Rows from block 4 of a small segmentation model, named by matrix and row number. Rows with one number belong to one channel. Each number is 128 + 24 x the weight over its row's rms, rounded and kept within 0 to 255. All counts start at 0. Numbers have three digits each.
After each channel's rows are labels from the 100 images, of 14976, where the channel reaches its highest value: "top examples" is what is common among them. Only what is clearly more common there than usual is listed. The data: Sentinel-2 satellite tiles (TerraMesh).
# convs0: first 3x3 conv (model.enc.1.1.convs.0.weight, 128x128x3x3, each kernel summed), inputs 0-63
# convs1: second 3x3 conv (model.enc.1.1.convs.1.weight, 128x128x3x3, transposed, each kernel summed), outputs 0-63

convs0.123:108127135123132081097112134141157099130125128170140130151090094116142130175102091141157124114101141129132149142122106132131112163130139196102127144157107117112115059120136110114098121107118163
convs1.123:096097112074115129108133121110110109188103189132131126132120137094092094118106107147085133122105121104082100150119156106146126095110134136138141098136145147091133138124160132121144103125134125
top examples: main land cover: water

convs0.23:119099162163116113080142137108158102098114162132127112145111131130128155131121125130167122154140089145112120147176177093127136129093160108141149139159131117084118128108178137098117116139172114
convs1.23:089164158097132113157088104151090148167135100128096137116104162123117110071111113143102106154150156068146155099125113124151126091154126128093123086125094130147169113181115105160134159124074144
top examples: snow or ice; main land cover: snow or ice

convs0.117:116125134138131146107110104156111117129124144141129122104130128120114108139111145095112128108136115124115165141113095190139144141169138093114103126124122137167127168119104132105142122124135139
convs1.117:147155154139159129107131137124165106092136139102151104123107114141124132128123128127143142166129167123170084119128149106142125133099142171152150145086098137131173123106157100186105108144143094
top examples: crops; built area; main land cover: crops

convs0.118:110128098127087136121122166088082127113080104127136076157128124102136150159134110150128138146154122122152125086105114121098141114140155157172100134104098139145138125138140090122143114102140124
convs1.118:116144136137136135173105106138172087140143108088115125101134115113107122120066112116120091099092131178097135136124144095141124156149156116117140125138166132083118115122132139104107125140117122
top examples: main land cover: snow or ice

convs0.37:103132099161115133135097152102062139124128061130175106130124088130158135164081128149118150081127164132128143112101152139139145155131132126122121138150079130104142117112146111146121107124123157
convs1.37:124084134074120104168128103129153107108097209139127128140137121110129114145141107101085113140111101152139109136157086148118128135110150118114108131104148134116099167109167097098123140156107098
top examples: snow or ice; main land cover: snow or ice; main land cover: water

convs0.69:123119110128146128115199110148117163090180092147135113113117178135141154127170111109119156165109110152117139138186125099126109138140163102116141119139184113135143134126133134130133160119142118
convs1.69:120132129134103157146111132148162134100082152124149141128175150116176149150062169129111117109153134090132103121149140121102170142100126123102103149121136101081112069116160160129131122141113114
top examples: water; main land cover: water

convs0.6:091141132112132157129153144156126121142115150115123124103077125077130084104114141123132164136139122125138174115150142094123103148110142113139143122139096113121134152143125145144128140131090147
convs1.6:138125104123129111096112122117137149076155134188085117121162121144127116111101119099087144102096121118101101154137140120125122148144099133146098158127129139140126086124130184102134147169157156
top examples: clouds; main land cover: water

convs0.18:146125138076089134151118120122090150113128100106117113135133127130131152093163166123158104152123123116068097144137122133121130140104166120124167121095105145152106102132113134094102139118137116
convs1.18:126130180142138149104177150141114068121075139144145125127112171141107118169109125126139147151164138102157149097184127120106151127138131129134103103160114111082126167140139139168131117149114113
top examples: built area; crops; main land cover: crops; main land cover: built area

convs0.72:134118129114097124104133141101113112137125105139095138111083156123152129101087084151159141164152112119122147108106130104129137143111179161147109101169206124139125076140139159139147164116104115
convs1.72:130102136142139125090109114126169118147123132159119127134190116148100105137158117118136117105094125089096121156139139125141107125144088128113106154111106167135121112105101107124127106119162116
top examples: snow or ice; main land cover: water

convs0.39:128125139106105121090148131138184100139111147113155119128133123118113138195114070108136116082123157126140199170195140108137112126144067079152141106104113085118166132128143111082105127127153126
convs1.39:114164137170107161171082129132126127086143097146147131161120118109139102167119110112113137126122143128113073163076119121102137172134100146110129131125127091130163148138160084124095123128106125
top examples: built area

convs0.51:114172136163089153114113118171085146168146136112095145143107134129135131083103102112146122159133156123125142151120117147131134114157114154142152142084157134140149096120160175136118124140111149
convs1.51:141112120114158139114127140115141098123136108196163132126162120097113155149114125109089135088135131119110146126113134117141118137138133116125108094130110101136127176107065148157143131107106076
top examples: main land cover: water; clouds

convs0.58:115114139101163089141144146149105149173143144108157120108112121131118142130063135147155146116111145113104088094109165178120133097126138169131145148117085145114110104164194096134076127131150148
convs1.58:133137117131084126110111095099114139089171066139122120131131116109127117114151108111099122091097125145147104143120094089132100144146140122120080125155108124136129196083074156107157123137082116
top examples: clouds; main land cover: trees; main land cover: water

convs0.76:083122112072110124135172120089065125129114174139151105128091113127104134166108141141149109110090137149091125122118101136126113116139135129101100142149085105149122114139146141141163146170154135
convs1.76:171126131158144146149118156118189088130141168156099149083122147126129102129172141135093121155150147126118146142077119144147126131116117118132155138135159124091127062109085136151107126114098097
top examples: clouds; main land cover: water

convs0.29:127125105079097132138127132126131152100113123140112127160145123097130129139104107144110132138126104132137141122148116126131145159109113117113143104122106133115113107118103071102140134114112135
convs1.29:111106130143137097105127153110113077131105177105101109118118131163152121120147140095132119111122132102112128171153136107103123146121162161134117158113095117112157117166135127110116164132135120
top examples: clouds; main land cover: water

convs0.34:129112096112126090118121133084188116129100106156135148159161117094100128137132115119070160149125149105134125153173139141122113149127127109119132148149118109080124141139096120133127119153164127
convs1.34:155131162132089143174109090156088115128159140130151169107127151130165113173110108101151145102116133108131102143107126140108122161133132133109133110130098134141126117134153123103078154145139153
top examples: main land cover: water

convs0.63:104142119100094145149140110148098155139145165130118142181138134140138152099109129130113160155121189083105172147109138102113144149168145204097144124128137120144140137087139118148180075114087109
convs1.63:100087142137137111132104131145174120135119134192150138139124121122107116139109119119121087117134120145094085116130126109149167120158130086189108152097122120128142126135113134128091119143139117
top examples: main land cover: water

convs0.32:091125131084156096172116169124181145125083102129164145148152119137140079159092160113124164125113136103144079115134084128135095116129078088096120117138110129150148112145136114133151149139106175
convs1.32:155113098160116137139129097145087127091142134172117120110124110117137123169198126113110118147158130093094122121123178144136112137129134128147139102116128135105114154141147111145107138156200124
top examples: main land cover: snow or ice; main land cover: water

convs0.88:108163104124103093117137147125132102120164121147144116174128113121089139155097135105147084106113122125177125161163107127114114146114129114114135109142148126097133130119086187119181128107115109
convs1.88:112106146123139146117098095125126110134094155108084097100176108108201153111112114115103160140105107154109213082098130108129144144140141140098112155137097140148144130113144117123082146127135195
top examples: snow or ice; main land cover: snow or ice

convs0.11:120083101140139082125114082116135112108108076143146117116180123142108115110131110138135171129101149091135113099119142110143143099139116143145111109156126150138139115112104155145175163112113114
convs1.11:130110116142118117143107122086103086082156107140129129087112106129185143108062123118119086127161102104104138145120159126101114167151093153118124166164133148138155141174136110106124142160133151
top examples: snow or ice; main land cover: snow or ice

convs0.52:126102090151111095140143116123092169145149146120072138133138120131162153142085088126082140110144118126171168121120090157145111156154113083159125112097155139126155117125126129128159101140120127
convs1.52:123115122102148141119100124155091136104097105132134133103148149142120139060079147141112122121149143128097105141096116137161138094140141109131144138120104120143120119107141098169123093116068117
top examples: built area

convs0.27:107114110138156113119145127115116126138133104131131122085151124129104118150100090161091106101126151124105116094131114110111149113157101171144097097158114155127107124118102125119124145114140099
convs1.27:105149140128128132140119112112107090119156114109133109182118106152172141143145138155170147137149116116117106147113145116117131154105128163113143146171167101091139161148143111180162125110131119
top examples: main land cover: water

convs0.105:080105129117135096140133131098193131106154151150187119152148096113139110126128177069102113088147131142103156110137152143114118119111105071133121119117083127116125136105126137100150116099107121
convs1.105:114128082136112153105151137137070094153085128140063094167094137125123125124116132132127148145192142102178139113080104138109154147137130122147142100153122118158117145131129126133110138167152154
top examples: water; main land cover: water

convs0.81:098109100116134123138101170137144137124113108123091123118154154122157142145090118143131109129138122111122143137150146103130121126087108137151133130161105123075103091150104113142124156139131129
convs1.81:160151139118136104114152116117135133102123100119129112141121097126131122097183135115132153124158133144138123076158160070111086113129149152123127113095063107131158192096154112127158097130181140
top examples: main land cover: crops

convs0.113:119142157078163155111110132156142068119139117132126153135107139139148147138118150109107101129157147132108126133105148083111131139122120124127117135083116111120120147094124135125162158127154103
convs1.113:118138113138096110112108130130113150118109149101145100152125147167071127087158126127183132142174098160156161110148096139115141108129126127102113093182105139118133084149103145084128126146159129
top examples: snow or ice; main land cover: snow or ice

convs0.55:129111130136112111161122161122075104109101121139137130158152121106150123168110125147107131139170088099148103112136075113114124131111105128148077117122108118181138145127109062164170105123125127
convs1.55:166135115121150095114125122092160168137180111133127101136108111132130113116086105112102123104142076150130123170131117116178114118121136114136141136141144147064135102139157181137132143157116152
top examples: main land cover: water

convs0.49:102125149162168110105129158131133133126102100146130119132129126086133121166164116142092134126176109093138149093126116175144138132127132145140129113118106126138123054108117157122120102099138075
convs1.49:143152121101134145128109091108141107161119123182078118136116128104137137100115124145136114100099132146088133117152128151117113141095149157077115124111141067133087124112145102127130100121088143
top examples: main land cover: water

convs0.54:111154131106096142125113111140170157129123149111132146179084124122123117113144120103092094138157151161137146113150138120136111138183125083147147126081138101138130155127142132090179134130102138
convs1.54:125140093131154154087128116147096087122109102163110117101155117119106137164101118095164179124138139156140090126125095152108142128113146136137125144146078133118119111131111144177111139126138135
top examples: water; main land cover: water

convs0.83:131118128091108127097122084118079094100163161162148120146123115173141132141163143106132142153140103141122075156171181114136138153129132147141136111109160121159101172115133135103170124126131116
convs1.83:120109139154128123147162148129173139099134110054133105095134129129153127122106141126124135120136135147129193083187098134079144122144127106113103153143045121125150090137105120150124160151154160
top examples: snow or ice; main land cover: snow or ice

convs0.30:154132134140120160136109109117089112145110147162060111156126114102129103146138104133108084127110144102099109133100129099135110162155127135151134139140102119124159105127155100133131135148137129
convs1.30:147146133146125122110138158111147111138133118124125136126115155153087157105109145103166093117128163137142130091150124134146111088135134112095110131146156141157125191149150154121134135128128135
top examples: main land cover: water

convs0.56:182118119131107109119108120097131128107111111122135122140115113102108086102150102119112108139138142126158107118103115182122116122114129114163127159180120121125099119144112133118151106145138130
convs1.56:087118121142145131126123147144139197154141186099115166088144154162093086095077126129144187117084125103132135114169136133117128109133055129132141113087106126162117137123145105142141139121167139
top examples: water; main land cover: water

convs0.31:083106120173117135137116154124119120149144058148117103107124143115158130121083113131194096158110150135069097133158105182124124127173128104152117131159098131138129090157158133134104148137118158
convs1.31:137159133067145111112188138116141111103106153114094148127137134129134129152177122141118163116182128109142186111122166101140154114116146128057132121123179144094143202119122137136177102121135122
top examples: main land cover: water