Rows from block 2 of a small segmentation model, named by matrix and row number. Rows with one number belong to one channel. Each number is 500 + 25 x the weight over its row's rms, rounded and kept within 0 to 999. All counts start at 0. Numbers have three digits each.
After each channel's rows are labels from the 100 images, of 14976, where the channel reaches its highest value: "responds to" is what is common among them. Only what is clearly more common there than usual is listed. The data: Sentinel-2 satellite tiles (TerraMesh).
# convs0: first 3x3 conv (model.enc.0.2.convs.0.weight, 64x64x3x3, each kernel summed), inputs 0-63
# convs1: second 3x3 conv (model.enc.0.2.convs.1.weight, 64x64x3x3, transposed, each kernel summed), outputs 0-63

convs0.35:473506473518526544500470481490531534510524506487487503483491488553460506494503436484484497545513491490490486544475477518501516489511505508467446510466496470549505488485534461519475489500544517
convs1.35:506504509486459474473525523521504482493479476522492529507512526457504511582487510513488477483457478523504529519489501470433513494447454491514504523502499494498518514470506538483454491490488491
responds to: water; main land cover: water

convs0.1:499521501504496541501547505468482482509484461507529526540530509531454542449529491471501503471505486533486545525532510498493540476522507495465520493545486545474506499491486483505528501537479502
convs1.1:530524526496515473496476498523500491475462493474479494541435506495553497538462540518515498495521506518517459492492499490484469529507478470523481518456484463524515510499479502461462474506505546
responds to: water; main land cover: water; clouds

convs0.42:525478497500539518485510490500487521528526520554539502483479481500483477482488481493516531478516480528488490520502519505424540561458479488551493534507520519504480486515532495504524524463511501
convs1.42:478475493489478472518462519504495488503492498442496506522563489525503514498547519476482472513483485497468523513529470495545486546494501514526500469483550500484550499525476515520454488510495460
responds to: water; main land cover: water

convs0.40:525525473502517498516479505526494492489528498462548481494485508493552507455511461486515529527514494498485494438477503478479501566501491532483506533552503536462469509518503511518505504452502490
convs1.40:529510546482522465491484503451452502505513522521485531510543473504470534477500520505495421522493518473475513507524488537516489489488523497523492493482555491504535506527477529485493523538505489
responds to: water; main land cover: water

convs0.46:527443513485542511498478516497523470502502539545513502482470496505477502470472489470478515511500500468470474521512509463511483471450492531527519477464477527548480496507462445524506509497478478
convs1.46:552526497483473522507514480515480524491520473424501490518524502534510475500530433526471510548469479515482483508497500505485499515499477469511450476521525496480516491516508510450476490509518469
responds to: main land cover: water

convs0.6:475527480457444501471470531483482497511460480476522455558513497481550502456529488503514503489487509495505491530503505487503512485500474509509513461552507518462497519455479499532457510481495505
convs1.6:545495481534497461487520474485515424499480519521505518488485533516470525510473483530476516507535469472517526495488475495486473502513533505497511497479477524512482449504515515454530453546509486
responds to: main land cover: water

convs0.2:511499488518490471489505500502531516532527514508521506512505507497468521501506510506467494478519514555542523499526494521471486510513519463499479453569536565474504498549481511458512500508488450
convs1.2:501525509467497516472534494539486472480474495475502510542457517502554524523454510471493486534491530511486496514535504467497503488501477489508507540464524466560527517462507493508496456492524532
responds to: water; main land cover: water

convs0.49:483519485510501481456490511469480522502511523503514511493497527495567515492466499476500495535489521491428501488497490497501484517499498482536479488567461505494508537507465497474473521568531489
convs1.49:511493585468499482503513509511490509489500512516480505542516478515481492504535508514510497478487482495551514504497512488497522457510520517518503507485560497527540455474527515487498464451445476
responds to: main land cover: water; snow or ice; main land cover: snow or ice

convs0.3:481471454490492488486519549467530522516524498523519514544495498506494481480501496482485499516522472527543512501486480522479472525526484510499496496571473560506506515519450476514463528544502503
convs1.3:498482512479509496472453450542489446478466502483472519494485528481533512493450515513482458479500509522498485520535491476504527489510506482512526521477562469542499504496469490469505455502498476
responds to: main land cover: water; snow or ice; main land cover: snow or ice

convs0.62:539506524521519510462494514463502502497494498525480503515511517476495488474485493492492517484489525536518505500473542510494455494540491497547534558509482543494485504532568534548513469502509537
convs1.62:473508469513506550519486500543496476495446475504504504520473476504490518480567483484466512494476456474480479482471513455526521503493539490479497478510502467471529511480472483492474530534486462
responds to: water; main land cover: water

convs0.11:501477458485527528553504494467468463510488507536518490543500505509471533504520489531502451544502516521497484444527489517470491543493498509512525538507489463486507467510504536490546512529497484
convs1.11:473494495498509510472520479494539506518518471495510457475508543523499458514504478470551561474506457529478506483513561516518517485484512541512497480523488536519515554502496486508496521498482535
responds to: water; main land cover: water

convs0.23:475548472541508470510478504496492502508503508482548515473475499496459498490500461540524474528502485521483457469524498511509457531484501520517502516452485544483494459470485497481441485503536514
convs1.23:518517568472528494516490479481458493484498515478466525496510473514509539519468583462491500502493545455517501484475461511495512481508504481506518497507479496461498551485500505496500520505477469
responds to: main land cover: water

convs0.56:481461445482544522480500497466509499501508468478537510512536518536539491503509513482501499537523513499565538451513529521518495479481509477545493512517477486500508493483474517499542488529500461
convs1.56:518513543505470524475500516554478504525440499557488478521466490499481484505523486465508499492480464542463511527522529452482511521504505512470506496499482506471520528482519516491457482531465518
responds to: water; main land cover: water

convs0.17:493475483494495503484491521503521496526499556484496470498505465449442531492456520484519457455475498479507489510502489509513470489523464487554521562518483459505497520464489499518502475476496507
convs1.17:528497476516487488521531502512517496486547473521521500512526522420542464504540444500501528540493467498488492514527527516519502504481500481504498481530515538472504507505492499429520506518513491
responds to: main land cover: water

convs0.10:492479484494506513557521506499487459455474481527468494506480530494495524537528494490493501574550488536503519484508494513521537510533526501464521503509445495519528473466515500529526509513508484
convs1.10:471494505495525499421490442474544501558531497479516474485523499505496482465490488527546537475513497498483494487482510486474510511505502530548482485528488504531507538499508522479509504512486549
responds to: main land cover: water

convs0.59:553470490481493523506490510453511503492512507577493509522525480505506461493448495510507485485518500520509491523500499498494442527516500498531482523525512452549518542502511506533478461505467490
convs1.59:489488490508487513466484509523484455504459472444479499488483491575456525475558484476510500478488455535513512520471520474505495523493493484475535516487505497474502488469505507498474512529513457
responds to: water; main land cover: water

convs0.37:529468522530470508511498518551489487498509523496512512497533503508494497533483477510500491502532461519502450543487490536508521476496492461477454441458493472491528480473553511481471486518537490
convs1.37:448515474487544523483510499473526543489526532551505571460504505493511526492508544524489499510483510486511521509501484472475512533495462498475543539494468499511482502492521507535541483501511516
responds to: water; main land cover: water

convs0.48:510509489543551530459517508499470485494491479522531468487503500497510513484512523528503496420527513437526546500508507490503465522489483480517523491506505467491483474477517533520454513476531502
convs1.48:529525544532463506490478506484556511453503480505485502505438422506509472518489454505522478524508509465508481510502513495481532526483499532481520517480474494512487524518522478470504503515488531
responds to: main land cover: water

convs0.60:504541492500553521481496486501547489491503480515518519494493520489474496493449469525526559545474491497522550482502532502515491485464522511474499533535448522457512524494479480521497471490507521
convs1.60:487496490514468484519479531543438508496475516480489475498466463501524502515552528486509487488499528520536507478456505474501528493522499481513489477496523457483516523481524566469461523520494469
responds to: water; main land cover: water

convs0.18:505517485494472477517521490472478494497475521381459508504498519496477490515516485519520519526519494445511478542518508506499506508466486449493501502516529512510476516478518516511482534496515515
convs1.18:503506536498519510471481488488542494487492442578485509539544448501543552475505536472483482498503522516487514465483485506485501479523486521512517515499487480510507488549497467509509507514488521
responds to: main land cover: water

convs0.14:473504491510485448512520514531497481512518505504497498498519514513496490501467484518473513403489509443515511518466510504500482510503505532508476531546483523527527515527433510501458503488514507
convs1.14:517480499497538529426516500467548475500499490525482490525484446486503500467509503485505473502501472531494527481488472511497543489524489492525520504532508495498590522516510488488481482480524516
responds to: main land cover: water

convs0.54:485495482535519506492497538481479514485508499507514497518546470496493492507466455490513456507518492492444488523473469491532507485514487509494493484509476446535497554499515435500480467535550515
convs1.54:518508527442506505487537472483510477491485494489468486447463503511508524452558543470513530501477501477530477509508488492456482500469505480506529526485545553504502497492508513502527494479470478
responds to: water; main land cover: water

convs0.44:464489482481552463500496508539480503521535500454522511510488507510565538484478492478488477532517476477549499504478511488479468495486488486495511528473519527490523513509466501552472443512516500
convs1.44:521482486515478520513511498491513474474465497535509484496550512507452477542513463522514528493494560537460496464518496526524501521493533505504463498521521479499526500506526507417509515487493484
responds to: main land cover: water