config.toml
dataset = "Sentinel-2 satellite tiles (TerraMesh)"
crop_scale_min = 0.7
norm = "groupnorm"
activation = "silu"
blocks_per_level = 3
block = "basic"
init = "trunc_normal_002"
lr = 0.016
orthogonalizer = "newton_schulz_5"
lr_schedule = "wsd"
decay_fraction = 0.4
warmup_steps = 2800
adamw_weight_decay_other_params = 0
Rows from block 13 of a small segmentation model, named by matrix and row number. Rows with one number belong to one channel. Each number is 128 + 24 x the weight over its row's rms, rounded and kept within 0 to 255. All counts start at 0. Numbers have three digits each.
After each channel's rows are labels from the 100 images, of 14976, where the channel reaches its highest value: "peak on" is the class under the peak. Only what is clearly more common there than usual is listed. The data: Sentinel-2 satellite tiles (TerraMesh). In brackets: how many of the 100, against the usual share in percent.
# convs0: first 3x3 conv (model.decb.0.2.convs.0.weight, 192x192x3x3, each kernel summed), inputs 0-63
# convs1: second 3x3 conv (model.decb.0.2.convs.1.weight, 192x192x3x3, transposed, each kernel summed), outputs 0-63

convs0.136:158140111127170103151132103108124125106150144208149161119129095114120183156109160110136142135120123145141150115159118148122153125150163168128102132116147150083147166127158145152140133061135077
convs1.136:094136142114072161136121110134136147148136139078139125134104136121170093121131085137120120123129149112135112111134129109152107137094096105125137109118102112156120098142119108128149131194066181
peak on: clouds (66 vs 2.7)

convs0.177:116108137115116135135142154152118111131100152111091105103131074132120129131159147174150102127141137144134089122129129098120116125142184114111160109152141102135144127120105111132122136189105164
convs1.177:161146123132137107130114110089136159117141115149162135125156214144119160123131112087093152115099150110141129118163086165121125132140106119143120154111138122157144130109145127114145153105130105
peak on: water (36 vs 10.8)

convs0.83:153078128112081109127154151114117143128088120141163166082149094117163113142083156092124168135118124133141165113128172127125118123131158189122109135168096132081126123153101142103143139109145127
convs1.83:101160109170175111134106094115093134142179128125069056165142184138115155121155119163151093119129120140124102113136112137138132102126137088137145132134131131118123097109141087138137083146081121
peak on: clouds (32 vs 2.7)

convs0.172:107125140142142183111116086102142124108147110104088130149106134145153146142106125077153148095153102105139119149099106143118146185145214129185124149104197131105145115177146122136106175152095160
convs1.172:127138115114107088166151152113135163142142186159138122086156114133114122112136105175120096155133152166131117145122153115135113107102036110096137125151089111159126154094116097114161092141139133
peak on: snow or ice (34 vs 14)

convs0.145:142114154136117136101113152111165112082144109140165136091115068111122121107099145118130139131130159133126149123145119128153140136128129118129132130133141122081127115163167149137125148163103120
convs1.145:120137113118126102150109117111100113185142141112091145122169196148162131133169087151115115162119109145112106118131125122141120162105149143128135134138141133150135129111109098114119120126142128
peak on: water (29 vs 10.8)

convs0.123:126113166099069099127121132060113133094096095096112137127115122126108159103151117136133145111134173137119137126122121160131105139116114139103143101183091130126113136212160150121139126140119118
convs1.123:112126072143196119133110131190113145183156135157124115123129144125137114150086138111146144139149105125130115099121122115136150109120162118150129141109161150128131079049115119150122143139126149
peak on: snow or ice (33 vs 14)

convs0.139:125178141123076114147161155127109148149122116147070132121128086141085130111067128153142106139155127127094093123114156111146141121109135122126173123141134092165133166102113117123107103138126146
convs1.139:123071110121168165141092114144122132154115143106183150152125183110159126114171137089116124127132156116137140127115098171154076115131125129129090132093114116112120094138131139134132167104147103
peak on: water (38 vs 10.8)

convs0.73:104073117068102113127068067068089123125130117125074081124128092124086048138126107114165124138127116109167127150162136159147107147139098148115144143132130139151134148131165157132133140129135105
convs1.73:125125114162123145115177168130142137166107109118117183113138145104125151118121167138070096136127146152082160062067129145104138153098151120127095149113142131105154092142103106100120142149141161
peak on: snow or ice (36 vs 14)

convs0.95:118086157139084147107142163087098113114134151151119137159113105115146146136101145167151133144131169154127133132138127126125122119136112138135141104171118138117177107133158136142129127101083106
convs1.95:141163104139155115104113092162142147158131121135097143107153151160111099122148105100127144131125090098110146135124128115142103104096110164132136151110124116124073120077119118140082129162143150
peak on: clouds (40 vs 2.7)

convs0.138:087121137121114085133117126155115146162089126090142148141150129144097110133158119104133129112095099137124149124099126136133093141110116122146109136130069130123090103145169107136116153174187090
convs1.138:188145097124141163124149122104099121104165124117129093139126109143158158162105129128123136115133147085146081097133135149130165092154143103132149114140160144108172149117123163117135090092063155
peak on: clouds (27 vs 2.7)

convs0.160:140114146132113157138145146134139146178139155129151185185137138146174079130097133076120145146130099101138142139143125154110084133125102117132114129120110155125094103085129143135127069125152082
convs1.160:145158131147134110128148123116115105082142128118107084064146106117098212119155115139159116077104126123109112128113153085144149120099132130135152133150093110106135136128157134128115170130132158
peak on: clouds (25 vs 2.7)

convs0.181:137117102188173103110157155097148143125077124104095127116128151117095102111172175129150135140110140142134129133113170143122131117147106077115108132131132100175138159124097114134135183112125146
convs1.181:108144160083101127158129092146098144154190132180146145102161070161161125120110081113118115116152117142112142117160107096097098131106159151142117107130112144090142107135134137147140107145149113
peak on: crops (39 vs 17.5)

convs0.55:113075142132103108141127082120142089100126144135149117144114089133181166108160109146122130120141112137115124126116147100141157122148174162148122177147146143175111124059109112132124123123145183
convs1.55:152192127123138161114109175136112159131141113146090113101138171134053110135093139115104132152094110130171129098162113121122115147124124093144128114111104122129134114163114115134138113119089059
peak on: clouds (67 vs 2.7)

convs0.148:120101129130104075134111123143104137104134131148097104142153147139110125153138069122156122120120120131151114153166119159114095176102105129155154126137152112136129116109150132130125121140076098
convs1.148:121110107150110130102109150145144094133125119099115154159102130112164142116136164156112131132152113171098132080112119106101148101104138130076080140148131144143120139143115121105134157151138132
peak on: snow or ice (35 vs 14)

convs0.27:130191127154127132117156115072166132186149130108110114141124147152114132122068150085142135122133136044149096166146133153124129147135116113125145131094123135118134144146109125126108159085139172
convs1.27:133117136105126158169064156190108160097107128142116152141138120149134134130196090161111108121116089204139109109110137109132102121131107105119119102158166112134134124102127119110141105177129092
peak on: clouds (31 vs 2.7)